Weights of a small rotation predictor: soap at rate 0.0022, 10.4 epochs.
Rows from block 6, named by matrix and row number. Rows with one number belong to one channel. Each number is 200 + 20 x the weight over its row's rms, rounded and kept within 0 to 999. All counts start at 0. After the name is the row's rms in percent of the matrix's.
# convs0: expand pointwise conv (model.blocks.6.convs.0.weight, 768x128x1x1), inputs 0-127
# convs1: depthwise 3x3 conv (model.blocks.6.convs.1.weight, 768x1x3x3, trained with AdamW), a 3x3 kernel
# convs2: project pointwise conv (model.blocks.6.convs.2.weight, 128x768x1x1, transposed), outputs 0-127
convs0.32,105,176,194,192,204,200,182,215,215,187,221,174,214,212,222,206,191,207,188,196,215,236,204,176,170,186,165,219,209,219,168,197,201,161,170,186,215,222,178,226,218,185,248,206,173,243,161,195,213,203,247,207,184,151,195,219,214,195,186,190,195,218,188,168,195,216,218,174,213,243,206,217,203,193,175,211,189,228,209,191,224,202,237,199,215,193,217,197,236,185,167,175,226,213,178,230,210,183,197,169,203,202,231,198,216,211,193,205,177,213,175,236,207,185,220,207,205,180,194,211,205,216,192,200,184,190,186,200,171
convs1.32,092,162,211,194,196,184,206,205,231,226
convs2.32,095,212,239,170,206,194,192,232,170,221,210,221,182,181,225,203,221,190,171,227,219,221,183,227,225,206,203,152,189,214,190,204,167,176,192,193,214,214,181,207,207,207,202,195,213,180,178,216,203,188,215,190,213,212,224,190,197,210,134,226,194,189,200,194,239,229,183,198,175,183,206,213,209,214,150,194,208,243,195,209,215,196,212,230,181,197,197,208,181,243,182,213,188,201,207,180,199,188,179,170,169,205,187,211,206,224,230,144,197,205,198,185,209,200,198,180,209,170,211,180,213,209,174,195,173,188,214,195,174
convs0.33,099,190,205,196,206,175,198,223,196,177,206,237,181,185,191,175,190,223,210,194,206,193,205,194,178,191,172,173,195,169,181,196,209,211,173,204,231,237,231,218,236,193,195,175,198,217,183,186,222,165,236,237,217,183,190,212,221,201,175,231,183,195,180,198,190,214,205,213,189,190,225,217,185,221,193,242,198,242,203,204,189,202,225,225,201,215,196,170,209,196,149,196,201,234,211,179,240,184,175,191,193,216,194,174,205,180,196,200,185,221,214,196,165,183,166,208,187,181,216,209,207,255,185,221,184,204,159,208,197
convs1.33,108,197,177,224,228,222,193,215,230,195
convs2.33,103,206,185,201,209,222,205,166,188,199,186,200,189,218,200,209,216,215,186,217,202,201,198,202,190,222,198,180,142,216,141,210,209,207,254,220,223,218,210,168,192,195,189,172,213,195,215,172,206,193,216,188,190,186,191,207,215,165,209,218,187,200,218,214,177,211,158,176,174,176,184,190,222,184,214,175,199,216,199,192,205,201,186,200,206,209,187,213,171,193,199,148,206,163,200,204,187,193,163,173,194,212,191,151,166,236,217,189,236,182,204,223,224,209,215,208,213,184,205,197,198,202,165,225,157,217,210,203,220
convs0.34,105,198,197,191,180,195,205,200,177,198,187,234,225,204,206,236,199,180,222,179,178,196,227,226,160,186,174,207,217,232,192,188,172,193,167,193,232,226,179,205,231,246,204,182,208,214,208,208,193,193,220,179,208,210,235,238,205,197,189,179,168,188,190,178,174,197,191,249,207,260,200,204,200,220,198,205,193,212,217,210,226,215,223,236,204,215,201,179,192,206,174,209,207,181,212,168,243,176,181,215,191,202,197,202,214,228,180,214,222,217,175,182,231,223,222,187,166,201,204,199,222,223,182,185,195,198,194,212,185
convs1.34,095,153,210,179,190,200,224,196,188,209
convs2.34,104,221,237,196,187,167,217,219,203,232,222,185,192,190,198,195,168,164,198,205,220,223,210,198,201,183,195,186,189,173,248,186,174,245,171,206,191,189,204,233,187,190,200,191,192,172,194,216,201,185,236,201,204,196,230,179,209,209,174,212,211,196,189,205,221,189,229,205,215,204,198,188,224,205,185,178,218,209,189,203,223,154,243,218,221,179,173,240,239,217,200,193,222,181,177,212,220,194,212,170,228,205,214,185,217,157,202,164,199,202,228,194,237,215,220,220,201,214,212,192,189,214,209,208,217,185,188,232,171
convs0.35,096,198,189,213,183,187,185,215,173,209,196,160,203,242,185,199,167,163,198,209,176,177,205,163,196,212,178,211,187,200,160,223,180,213,184,176,183,175,220,181,199,174,218,213,209,207,219,190,207,207,208,193,200,232,226,188,233,178,191,225,226,208,189,203,173,191,213,195,215,173,190,198,197,191,221,196,185,196,158,198,198,217,229,194,218,172,183,194,183,183,241,216,178,185,199,192,179,240,192,210,161,189,187,217,196,204,179,231,194,194,206,155,189,216,171,214,170,207,168,194,231,188,185,169,207,180,219,170,239
convs1.35,115,211,200,208,186,216,253,195,189,206
convs2.35,088,183,178,196,167,208,201,188,189,145,200,222,190,211,195,212,221,180,195,208,208,151,210,206,216,218,233,191,190,211,167,220,218,208,215,192,177,195,173,194,185,200,149,216,204,223,210,184,198,180,210,193,210,160,199,184,182,211,196,177,182,186,189,167,184,189,202,187,190,224,219,207,198,194,238,227,234,202,211,229,165,167,193,201,171,242,192,211,220,174,185,158,180,196,215,184,194,201,199,174,173,195,232,166,203,176,209,209,237,195,220,209,185,192,199,182,179,227,189,229,201,187,176,188,196,198,240,209,189
convs0.36,110,212,168,221,193,201,228,220,200,202,205,233,210,185,178,176,194,205,205,183,231,192,235,193,187,241,221,199,196,190,198,185,197,203,203,206,183,189,207,194,175,176,213,184,213,216,190,192,185,176,181,201,185,241,170,182,196,228,206,246,182,216,189,185,209,188,169,184,173,229,178,197,184,210,226,166,225,188,191,199,183,210,202,218,200,179,207,167,159,221,175,235,217,210,214,255,189,233,183,206,196,184,184,210,216,174,186,207,196,187,183,203,145,235,167,191,212,176,172,211,181,176,175,176,198,197,206,189,198
convs1.36,099,191,186,178,173,174,223,177,205,182
convs2.36,107,239,172,189,186,227,239,213,197,192,183,209,175,192,231,194,222,173,208,197,218,168,211,189,201,189,222,218,175,149,194,219,218,182,193,219,204,200,201,213,169,190,177,219,213,178,230,216,206,225,199,200,203,266,218,161,217,175,220,205,185,206,203,174,189,216,202,188,178,194,218,220,244,214,230,192,204,183,227,176,200,193,180,193,191,189,208,205,156,195,195,208,175,245,210,196,250,204,198,180,215,183,195,177,202,202,178,176,222,181,231,183,203,195,214,207,188,212,218,219,199,194,171,196,182,208,186,191,219
convs0.37,095,175,200,212,173,198,193,196,194,181,194,199,208,220,189,230,199,251,219,229,148,189,192,216,193,230,244,218,198,175,185,211,201,233,177,152,228,223,185,187,195,226,224,212,165,203,201,200,215,221,213,211,171,213,170,163,175,228,198,190,210,201,187,221,196,211,210,169,185,201,215,202,189,219,188,207,225,204,227,198,204,159,200,235,184,209,228,169,194,194,196,213,201,205,218,217,223,204,213,187,214,239,190,182,188,220,175,243,210,178,174,211,193,196,163,181,178,181,232,203,194,193,197,209,189,186,202,184,180
convs1.37,093,209,235,202,217,202,214,203,238,220
convs2.37,093,208,247,218,240,196,197,173,220,194,192,227,219,191,218,197,215,172,179,201,208,204,184,221,172,181,203,164,181,178,174,230,184,184,220,246,215,179,184,235,218,192,190,209,239,182,172,189,228,219,224,173,210,209,198,248,201,207,204,204,197,189,212,194,212,210,228,189,244,187,204,217,228,173,185,183,214,214,194,225,200,222,226,200,198,200,171,231,191,201,206,192,178,180,173,209,163,226,194,148,173,217,205,188,206,201,194,183,206,202,222,199,180,212,207,197,194,216,224,197,176,196,194,219,170,215,177,221,225
convs0.38,109,173,226,194,228,204,162,173,195,225,205,222,187,184,173,185,219,188,181,209,193,226,211,188,249,187,229,219,224,154,180,184,174,223,208,190,173,193,209,225,210,223,206,194,147,213,194,172,208,214,199,175,204,187,221,206,187,215,182,186,170,201,203,189,234,184,161,216,214,177,249,187,218,200,167,192,190,204,231,182,202,196,224,211,188,209,199,179,176,205,182,201,179,216,226,199,183,202,237,230,216,207,178,206,198,171,181,169,191,200,213,204,161,209,183,187,203,175,210,194,212,187,196,184,175,186,227,179,187
convs1.38,080,199,179,177,189,229,190,235,193,217
convs2.38,105,188,193,205,210,181,210,212,240,213,187,186,194,194,145,209,185,227,191,169,226,209,189,212,187,220,233,248,184,193,202,226,209,214,244,209,210,204,206,219,177,234,215,173,211,212,181,196,189,202,222,201,186,199,252,189,218,209,193,189,198,214,174,179,223,174,196,209,254,188,163,214,197,198,201,167,183,211,170,184,228,185,190,182,201,210,187,215,192,218,227,195,180,226,226,188,218,184,190,205,194,205,241,205,193,177,188,205,226,190,168,196,217,178,177,193,202,163,161,218,223,191,213,210,190,195,195,165,202
convs0.39,100,202,192,204,206,185,165,219,226,210,210,212,220,220,193,194,182,203,175,163,198,194,177,206,185,204,229,184,208,215,212,171,226,198,213,211,211,193,199,205,226,187,201,173,223,186,186,204,225,217,177,222,229,225,194,181,210,209,225,212,222,195,174,170,183,240,196,179,160,184,200,178,171,210,171,207,190,238,185,158,230,229,218,212,180,208,202,210,240,181,193,246,220,182,228,208,192,193,179,149,208,218,196,173,202,241,174,182,192,187,179,221,204,208,187,185,227,185,217,237,179,192,188,196,172,210,188,201,198
convs1.39,095,218,209,200,205,229,214,191,160,179
convs2.39,109,193,220,234,171,218,201,207,189,200,201,179,183,225,190,191,201,190,190,225,190,195,160,209,184,199,188,202,165,230,192,200,178,191,206,194,224,188,189,207,217,193,184,184,173,158,194,156,236,221,216,225,213,188,167,204,194,192,213,168,199,189,203,171,186,191,197,217,187,173,201,177,195,204,250,203,198,243,181,180,182,189,209,229,163,210,172,195,198,167,219,226,170,201,187,196,187,201,223,195,177,219,247,184,201,175,188,174,188,214,190,196,198,220,221,188,222,210,218,208,238,175,222,169,204,221,222,161,179
convs0.40,094,162,246,171,208,225,185,210,193,192,186,219,198,204,188,242,186,207,190,231,216,220,198,186,197,187,172,210,225,176,256,206,167,204,167,219,205,223,197,199,207,217,188,185,168,218,194,202,205,209,201,219,184,190,161,198,181,188,194,219,201,217,193,202,204,221,198,236,168,172,215,201,200,199,226,174,233,207,184,190,208,208,204,217,249,205,193,214,231,220,222,162,206,200,191,186,183,222,189,145,213,206,204,194,209,197,189,193,211,179,161,197,223,218,212,182,206,200,227,249,194,217,209,179,192,162,196,196,199
convs1.40,096,194,189,209,196,207,216,152,174,204
convs2.40,088,170,174,217,165,172,208,194,197,199,204,180,211,254,196,206,189,188,216,216,176,180,195,207,211,194,189,226,213,214,243,187,158,155,148,170,179,201,210,180,180,184,203,217,158,193,148,199,203,172,184,220,198,211,182,218,214,205,188,166,216,221,190,204,185,204,207,191,194,197,201,178,195,197,218,228,202,214,189,199,179,171,203,203,190,174,210,203,217,191,220,241,224,220,171,210,187,188,187,172,203,223,253,214,214,207,208,168,202,163,185,220,206,231,207,209,204,212,199,209,194,212,179,190,202,173,206,210,214
convs0.41,100,212,180,237,168,160,210,209,201,212,191,241,209,210,161,228,164,159,173,191,210,195,218,219,195,183,216,203,219,190,186,192,218,229,198,196,179,175,181,187,193,221,159,201,199,178,205,217,226,194,197,209,181,206,194,186,200,169,167,215,190,180,179,192,180,186,193,202,181,226,161,149,223,192,213,208,198,201,154,225,206,227,201,198,197,239,162,183,218,233,184,181,200,188,177,182,213,211,180,192,200,208,186,224,194,193,224,209,220,226,196,180,180,188,186,238,213,189,203,225,208,205,191,202,193,203,225,210,237
convs1.41,094,172,197,154,208,215,212,188,196,207
convs2.41,088,174,195,218,240,229,207,194,185,197,220,197,223,192,171,194,225,194,212,211,204,190,218,171,195,198,221,180,185,187,201,215,225,191,180,187,208,190,197,209,190,204,190,185,216,192,214,189,229,232,224,233,222,202,175,181,199,207,199,185,187,175,188,219,222,217,210,278,210,203,233,181,218,185,236,167,214,188,185,200,212,201,191,165,184,172,200,205,195,156,206,204,212,173,224,211,193,193,192,230,216,195,175,185,205,175,217,182,175,213,202,180,165,212,202,168,227,233,190,175,184,186,230,220,189,148,215,214,199
convs0.42,103,209,193,216,212,207,212,160,207,178,206,212,195,205,191,191,180,196,201,207,179,201,240,193,174,195,180,159,191,204,171,233,182,227,196,177,196,202,153,222,191,164,209,235,185,209,254,227,206,206,218,191,180,214,198,182,181,198,187,177,189,222,214,201,166,190,223,179,199,177,179,209,197,167,203,225,224,217,180,244,195,229,223,216,215,156,160,178,200,182,238,191,193,199,217,187,216,195,194,211,193,168,204,213,207,213,187,234,168,180,187,189,178,198,196,229,221,182,167,207,210,205,211,201,195,226,212,178,215
convs1.42,086,209,168,176,190,182,184,171,220,194
convs2.42,085,202,201,198,191,199,197,197,194,216,188,205,226,215,205,179,167,187,221,185,173,172,227,170,216,206,194,169,248,194,203,175,207,194,170,165,170,186,239,199,173,204,238,189,149,205,185,240,186,222,193,220,208,172,178,168,179,178,201,176,222,204,221,210,191,196,189,207,220,217,169,187,169,214,169,198,166,189,214,213,230,212,193,206,229,184,232,167,190,220,204,200,228,198,222,214,237,192,199,195,208,202,170,189,183,211,198,224,215,174,200,189,205,222,221,190,223,179,204,187,216,177,218,218,233,220,189,208,214
convs0.43,097,205,208,186,169,213,209,215,237,194,210,214,207,185,174,207,189,195,211,233,191,231,197,215,183,223,224,199,214,209,192,173,193,195,160,189,189,194,189,226,227,198,218,195,166,214,184,200,197,195,239,196,198,195,215,214,212,199,134,193,173,247,176,226,197,194,202,183,186,228,195,194,189,203,199,242,218,256,230,190,214,198,198,224,249,209,221,201,197,179,203,206,213,186,205,204,229,204,180,179,227,229,207,183,166,183,202,170,230,183,188,222,202,191,193,173,216,175,215,194,235,208,192,224,206,224,195,209,173
convs1.43,103,226,190,185,181,230,203,207,235,208
convs2.43,107,188,220,196,250,227,193,182,192,192,195,176,178,167,195,174,235,178,173,209,212,198,188,197,170,226,212,191,189,217,180,207,206,210,208,257,229,203,189,191,200,208,159,197,224,167,181,184,205,213,217,197,206,198,185,167,213,191,212,219,221,205,196,207,238,221,177,204,221,163,220,217,267,173,184,196,205,217,172,207,213,199,208,203,186,207,212,176,203,197,214,191,177,189,201,194,197,242,206,182,167,212,188,198,212,184,240,179,202,189,207,176,189,221,189,205,204,206,241,186,191,216,167,227,165,200,207,182,204
convs0.44,090,224,174,191,197,175,204,167,197,214,225,179,208,206,211,207,167,175,176,201,180,190,226,192,183,223,197,210,197,184,163,224,190,214,210,189,206,201,233,180,192,171,229,198,176,160,181,224,245,242,205,191,214,199,217,200,165,200,203,201,245,193,188,196,203,211,227,169,173,167,215,190,201,193,205,198,201,229,206,196,192,168,227,178,208,226,192,226,211,238,176,209,198,206,194,189,201,224,221,214,199,234,198,169,189,229,149,239,187,206,187,160,201,212,214,214,205,162,208,199,208,221,197,200,190,230,182,199,196
convs1.44,092,224,219,200,234,217,223,222,214,207
convs2.44,117,222,199,235,177,212,192,219,187,179,170,221,168,211,192,213,225,164,214,216,188,174,189,213,162,183,220,176,178,227,194,243,178,172,213,199,200,176,159,216,225,189,190,177,209,177,193,189,207,177,219,184,203,192,219,223,193,227,189,183,174,186,217,190,209,175,226,201,213,220,220,210,175,191,230,192,226,202,221,221,187,212,221,188,178,210,180,178,220,158,167,186,172,177,173,177,196,206,218,170,176,206,219,186,178,183,222,209,201,204,225,206,182,212,184,170,176,224,209,225,177,181,195,189,217,216,225,227,205
convs0.45,114,213,209,206,213,210,181,169,177,228,218,221,208,170,180,188,193,226,185,203,204,202,207,260,189,221,204,217,209,167,168,209,161,219,224,202,174,185,196,197,193,212,193,242,178,185,209,210,200,186,207,202,183,163,212,197,182,212,191,220,179,215,230,214,206,175,168,209,202,211,215,210,177,198,227,218,212,178,188,182,204,232,177,166,184,221,203,177,218,227,178,204,217,206,186,197,199,225,223,181,192,159,182,196,236,205,198,212,172,204,188,158,199,207,220,212,232,219,205,187,233,197,195,190,155,204,184,175,242
convs1.45,088,190,182,185,200,213,226,203,166,170
convs2.45,105,191,188,164,226,241,168,224,211,156,183,220,211,194,177,179,198,200,189,201,218,199,209,187,230,199,204,166,199,200,166,189,223,204,196,213,220,212,190,194,189,212,195,160,226,217,199,205,187,209,210,219,228,192,164,181,197,210,189,233,230,190,192,199,227,216,162,177,211,218,193,194,220,182,161,203,221,226,172,183,218,233,195,222,197,186,194,168,199,199,194,182,176,181,207,216,209,228,191,213,190,225,155,152,213,168,196,184,215,222,193,187,170,212,197,189,205,182,210,204,234,193,164,209,199,182,175,163,196
convs0.46,107,175,182,231,146,171,209,184,210,177,208,192,195,205,206,221,203,219,159,198,178,246,169,230,168,235,210,209,203,178,201,205,193,187,211,203,236,196,213,201,200,204,202,198,185,184,179,193,194,204,188,230,171,206,181,221,194,253,192,208,192,215,190,191,194,164,192,190,206,174,206,229,175,212,211,199,199,201,196,221,176,222,187,232,228,191,217,228,175,252,161,184,195,201,154,191,196,161,178,202,187,177,223,223,204,204,197,203,176,206,219,210,209,196,204,202,210,196,214,214,170,216,182,188,242,182,204,189,201
convs1.46,107,192,174,179,201,178,160,211,186,195
convs2.46,099,215,191,218,194,205,182,210,196,164,182,210,167,190,174,200,243,215,208,221,233,187,180,197,178,209,206,217,194,229,180,230,189,212,204,216,208,193,185,210,198,186,202,179,237,198,168,194,194,218,221,178,195,222,172,206,223,230,185,180,169,172,212,177,200,200,217,220,221,197,230,245,183,199,219,189,220,241,222,225,180,193,199,208,187,211,180,202,182,200,208,187,188,151,181,198,161,191,180,201,183,175,208,187,211,193,222,200,212,237,201,182,165,197,182,184,166,233,189,204,170,210,171,226,242,206,174,215,181
convs0.47,090,195,175,191,175,177,222,167,205,210,219,186,200,209,211,194,141,184,233,169,211,174,201,212,187,232,215,203,224,223,210,216,218,215,212,185,192,175,208,182,200,186,189,213,226,208,178,217,219,246,212,210,193,204,196,201,210,201,223,199,234,172,173,187,204,190,200,215,179,189,191,165,216,202,205,196,197,219,195,208,184,182,184,197,242,218,197,185,207,208,156,228,212,181,195,218,210,188,233,184,215,258,225,193,216,196,165,229,179,201,183,208,216,245,210,205,208,170,212,205,206,162,188,235,165,209,185,198,210
convs1.47,110,210,242,217,207,211,233,200,192,211
convs2.47,120,205,194,217,192,210,189,230,172,170,177,211,176,206,157,184,210,186,210,201,181,167,199,208,171,187,186,188,164,221,174,217,192,180,207,186,187,176,189,210,224,182,186,169,186,173,198,180,210,188,235,181,196,162,213,209,168,192,189,180,173,193,216,175,217,175,223,214,235,210,212,205,164,185,215,183,236,240,220,231,194,227,209,214,176,216,159,206,211,185,196,184,177,172,166,185,193,217,207,204,181,210,213,183,189,186,211,189,197,236,230,211,190,211,200,183,175,202,195,234,181,185,234,169,211,223,223,194,203
convs0.48,097,233,181,199,235,213,175,205,189,193,183,222,200,187,157,187,205,196,233,192,203,223,197,192,199,190,190,211,188,167,224,212,152,220,193,182,228,180,208,236,160,186,240,193,237,194,197,184,243,221,211,195,217,142,211,190,203,175,182,188,189,200,184,199,184,194,205,213,182,186,168,205,190,173,172,234,195,221,191,188,224,218,218,206,238,198,219,188,235,197,194,184,192,216,183,214,180,233,222,202,195,192,201,186,166,198,220,207,215,172,182,176,216,205,182,189,206,171,183,217,193,232,179,176,188,210,177,218,206
convs1.48,121,204,209,185,205,190,201,177,153,181
convs2.48,083,190,213,206,192,193,193,155,194,198,213,169,247,207,198,225,218,231,239,216,193,158,211,176,212,212,207,216,196,208,210,222,201,182,190,155,210,219,243,201,189,193,224,197,183,199,160,216,201,172,174,200,197,199,210,214,159,215,194,183,193,202,176,229,175,165,230,198,215,202,198,175,179,205,209,196,207,186,206,209,177,184,209,197,189,183,191,203,229,180,187,199,222,191,217,155,200,184,214,186,252,210,222,210,162,210,220,227,186,189,189,191,212,206,221,202,164,195,170,180,181,159,203,226,198,173,190,218,205
convs0.49,103,208,195,194,222,187,173,190,200,181,192,197,253,213,184,226,181,231,149,218,160,202,223,206,191,195,194,205,223,190,185,186,168,202,211,202,190,213,195,188,204,168,221,176,189,178,218,184,200,229,182,239,182,232,180,200,186,214,221,221,222,217,211,185,174,223,195,183,181,202,211,202,208,216,180,184,180,206,207,225,232,193,217,206,210,227,199,223,220,192,230,213,192,166,231,175,186,190,199,198,220,236,205,173,183,246,215,232,219,176,196,174,188,212,192,226,227,162,165,204,211,173,178,203,199,193,173,205,209
convs1.49,096,216,234,207,199,193,169,219,184,179
convs2.49,101,194,188,214,196,184,170,203,183,179,173,215,159,198,185,223,192,166,220,203,192,197,183,226,191,189,218,174,183,220,183,224,156,168,239,189,227,186,171,212,222,231,194,170,203,178,185,177,221,181,186,182,210,208,180,220,207,240,215,200,160,183,244,178,193,168,201,189,236,219,197,229,178,195,215,188,232,179,214,203,180,201,199,202,181,223,177,191,210,181,182,183,196,172,169,203,170,229,190,169,161,185,211,229,183,208,208,228,208,204,201,203,179,202,176,160,195,205,199,223,191,191,211,203,199,211,205,187,201
convs0.50,088,163,198,238,196,189,204,189,208,188,166,204,194,191,172,187,191,230,210,231,145,239,190,191,208,205,207,215,209,196,201,187,216,213,187,183,214,199,218,228,194,185,249,233,180,180,227,226,190,202,192,182,209,211,180,190,181,214,180,197,176,209,155,209,199,206,217,210,196,230,203,197,183,194,195,194,201,203,220,214,220,205,166,207,193,213,210,153,195,185,194,190,206,199,212,243,207,192,163,187,211,232,157,217,208,182,190,151,181,153,174,227,199,234,184,203,208,188,183,173,193,185,217,203,167,193,195,213,204
convs1.50,103,219,211,198,249,222,210,201,208,209
convs2.50,093,194,226,204,263,223,191,185,192,213,233,191,195,170,206,206,227,181,174,180,228,187,190,201,213,204,206,188,175,209,167,214,175,194,205,230,209,204,198,209,210,180,186,179,262,186,159,196,220,191,226,191,195,203,207,188,206,195,208,209,205,186,193,193,214,220,220,199,230,199,213,218,274,192,190,203,214,199,134,177,213,217,222,222,216,217,203,220,200,179,179,180,185,184,182,193,198,203,213,182,208,201,217,176,210,190,203,193,189,204,193,184,208,196,210,202,201,197,246,197,163,209,194,245,179,179,185,181,197
convs0.52,106,244,208,215,173,170,195,171,250,191,166,174,175,202,200,201,209,215,228,212,198,205,215,165,220,196,203,210,224,193,206,214,223,195,210,189,207,187,168,190,188,218,192,210,193,196,234,223,213,212,190,206,179,183,225,163,221,220,191,189,215,212,224,226,191,219,244,173,190,184,215,211,210,206,177,203,225,170,218,214,192,195,181,222,173,151,192,221,209,149,171,226,168,219,189,197,204,205,179,233,210,217,217,194,178,205,198,171,177,225,221,204,199,205,204,199,213,204,199,187,208,186,196,198,216,240,216,170,165
convs1.52,092,230,207,184,180,229,200,221,224,211
convs2.52,092,210,217,228,181,222,209,250,193,166,188,197,170,245,200,205,222,168,215,212,204,178,211,191,192,215,236,224,219,213,185,206,190,241,224,228,209,199,225,191,221,217,192,213,196,205,206,206,212,177,221,179,245,201,196,226,212,230,216,210,174,203,199,182,184,197,231,189,199,200,245,218,211,212,208,189,206,202,185,210,178,191,195,188,215,223,212,185,241,192,195,193,177,188,200,178,188,221,213,193,192,241,224,182,154,198,191,239,207,179,191,234,196,233,180,196,192,237,204,233,187,186,208,214,222,241,207,200,192
convs0.53,093,209,216,193,219,201,176,250,209,219,190,241,201,215,199,244,211,178,188,221,174,200,190,170,181,192,188,175,192,173,176,197,198,191,220,209,226,198,187,225,199,206,233,221,212,196,197,206,209,202,214,237,204,191,213,205,202,159,167,162,233,212,201,226,213,215,167,249,195,158,163,174,218,239,188,213,201,185,208,200,193,183,215,205,191,191,190,181,196,197,209,195,211,234,171,217,215,187,165,186,173,203,157,200,177,202,187,176,193,199,229,219,194,215,181,223,196,184,192,185,202,226,195,199,221,174,184,230,210
convs1.53,109,199,204,195,174,177,187,159,180,190
convs2.53,082,173,213,194,165,173,215,200,210,189,207,189,179,243,185,210,188,217,225,211,187,186,207,171,200,195,171,212,229,189,222,209,193,201,210,156,188,198,235,213,166,205,239,209,148,204,208,211,176,185,195,184,193,189,229,203,166,203,174,184,240,204,185,240,190,165,209,189,199,207,187,198,149,225,171,216,208,167,233,230,201,224,216,194,215,160,182,181,204,190,210,220,201,182,211,186,190,176,174,203,208,204,229,224,196,208,204,216,183,209,217,235,196,200,210,199,209,181,192,186,201,203,244,209,223,207,194,221,184
convs0.54,090,205,182,190,209,207,181,209,215,195,180,205,212,163,180,176,218,181,203,179,200,186,214,197,198,214,197,195,236,197,192,228,194,218,192,253,153,192,210,213,196,197,190,184,192,223,217,196,170,250,189,195,188,194,200,178,200,216,179,196,207,202,193,170,226,174,169,194,221,192,166,180,163,173,211,171,190,207,180,176,193,219,178,213,217,200,184,238,195,195,228,244,150,196,200,202,177,219,198,218,186,152,193,178,235,204,211,220,180,190,211,177,181,246,178,219,176,202,207,197,206,205,199,162,203,214,190,185,195
convs1.54,092,193,197,169,195,212,187,178,168,173
convs2.54,091,190,245,209,220,195,153,197,236,239,196,184,214,196,218,184,188,205,189,182,209,200,203,181,181,179,200,212,192,163,227,193,211,222,173,212,212,182,213,186,181,173,252,204,177,192,208,218,218,258,167,223,198,218,196,219,199,183,203,219,242,233,205,223,190,201,221,178,190,182,211,185,226,199,172,189,219,222,174,161,228,178,182,216,215,192,227,195,202,205,239,235,210,191,211,214,220,195,205,194,188,218,180,174,208,227,203,193,228,206,188,208,228,192,220,180,217,208,213,192,192,189,237,215,201,188,185,194,205
convs0.55,102,213,225,197,164,194,163,207,180,213,165,167,208,198,176,204,202,189,206,173,205,201,198,184,208,202,189,224,218,198,189,233,186,206,198,199,181,218,191,177,208,186,205,228,194,190,179,244,191,211,212,160,231,209,173,179,244,227,192,189,172,162,200,223,203,230,210,205,213,234,176,196,173,190,194,193,182,238,193,186,212,236,212,212,213,215,201,173,213,215,211,203,182,212,184,203,213,165,203,182,179,199,194,149,185,219,202,214,226,182,190,176,215,183,224,205,165,182,166,198,200,208,223,219,169,195,165,233,176
convs1.55,093,191,184,178,211,209,181,242,183,214
convs2.55,102,186,199,222,221,207,176,206,208,196,182,222,177,196,219,240,196,211,209,187,225,202,223,184,223,190,226,199,209,207,187,177,198,223,208,227,185,218,175,202,203,208,198,205,196,200,197,230,190,194,216,206,248,236,180,172,174,201,189,203,229,201,221,188,192,220,184,235,188,233,145,234,218,194,160,184,208,226,212,179,236,205,204,199,219,234,227,175,208,183,197,205,201,231,211,214,242,245,220,181,186,178,199,189,234,196,178,193,207,209,191,182,195,170,192,208,218,183,212,219,149,217,184,200,209,181,220,176,212
convs0.56,098,213,194,203,212,174,216,177,195,200,236,191,230,244,232,199,166,165,191,179,199,194,189,195,168,199,196,218,213,191,198,205,195,193,219,199,193,203,205,170,184,162,244,197,193,223,200,238,221,239,213,194,205,201,210,204,206,225,226,227,234,169,164,191,201,212,197,210,198,196,224,152,187,183,185,199,185,194,187,206,190,160,197,188,198,202,234,204,214,231,165,218,191,192,205,213,199,183,212,183,215,241,183,206,206,199,176,221,189,199,183,208,203,259,192,238,228,180,226,208,184,199,186,201,183,216,176,168,213
convs1.56,098,209,214,214,222,230,223,234,197,210
convs2.56,111,223,196,206,177,199,184,212,182,182,184,223,190,220,192,215,206,183,215,236,188,189,184,195,164,191,204,170,173,209,186,231,158,172,217,192,196,182,173,227,212,170,197,155,203,165,201,180,204,183,229,199,213,188,210,212,197,230,193,170,187,177,222,192,218,198,225,211,215,195,211,207,163,179,223,189,235,221,216,209,172,216,228,185,167,205,167,183,216,158,173,182,177,194,180,198,192,216,211,191,163,204,214,203,176,192,194,221,223,223,228,195,187,207,187,201,170,206,187,234,189,176,210,182,212,217,245,210,178
convs0.57,094,188,231,203,178,222,215,192,191,219,166,176,194,216,181,194,229,203,220,237,191,197,230,196,237,204,197,195,262,200,186,233,206,189,194,188,223,240,212,185,202,176,213,194,208,206,213,206,207,200,235,185,197,177,196,159,195,181,170,208,200,198,188,202,218,182,183,177,161,191,190,220,200,210,234,194,191,239,169,217,193,235,192,197,215,209,183,158,208,200,197,216,232,210,211,195,195,220,215,178,222,237,170,203,202,219,203,190,198,148,155,196,187,217,173,200,215,184,212,190,187,207,220,163,194,209,214,218,195
convs1.57,123,210,200,199,247,230,189,206,194,186
convs2.57,090,202,214,213,242,203,178,183,188,188,228,169,191,175,196,198,217,180,167,188,236,183,195,211,233,206,221,191,178,189,194,227,200,215,207,240,203,200,196,200,227,185,198,189,261,165,177,197,184,201,212,200,201,219,191,192,202,205,221,235,205,170,201,183,180,198,216,223,235,190,215,203,239,191,200,199,223,202,174,179,193,195,203,215,209,224,207,229,196,182,208,172,166,169,200,212,175,209,210,181,204,206,210,170,206,179,213,221,197,197,206,201,198,196,197,196,204,232,252,196,150,213,181,250,167,191,178,172,210
convs0.58,097,187,208,219,180,215,186,191,200,215,211,207,206,213,177,199,196,176,187,193,187,226,185,179,198,185,206,190,208,184,183,185,163,223,207,162,208,223,178,191,239,230,211,225,198,189,200,195,235,196,252,215,222,179,211,196,204,198,199,170,198,231,192,194,187,201,182,224,210,214,190,216,195,187,176,223,196,247,218,200,189,209,216,199,209,181,224,185,237,181,218,232,207,219,170,202,205,201,198,195,186,197,176,128,141,238,197,167,227,202,176,178,200,159,201,213,203,187,224,202,180,223,193,215,206,181,190,202,181
convs1.58,100,196,174,192,196,170,183,182,168,184
convs2.58,095,179,201,190,189,146,205,196,178,197,184,226,209,242,187,221,191,223,230,199,183,174,192,184,191,207,189,191,213,185,217,198,192,188,195,139,198,182,231,194,184,188,236,182,155,196,200,197,169,171,191,183,194,166,240,228,162,222,192,169,196,194,203,217,180,168,241,201,207,208,201,204,166,228,187,194,219,180,208,199,186,217,210,191,213,182,200,200,210,185,217,213,213,202,203,197,206,183,172,189,221,198,242,216,188,198,202,203,190,231,230,228,190,220,241,193,206,193,189,184,180,171,234,213,228,203,191,216,211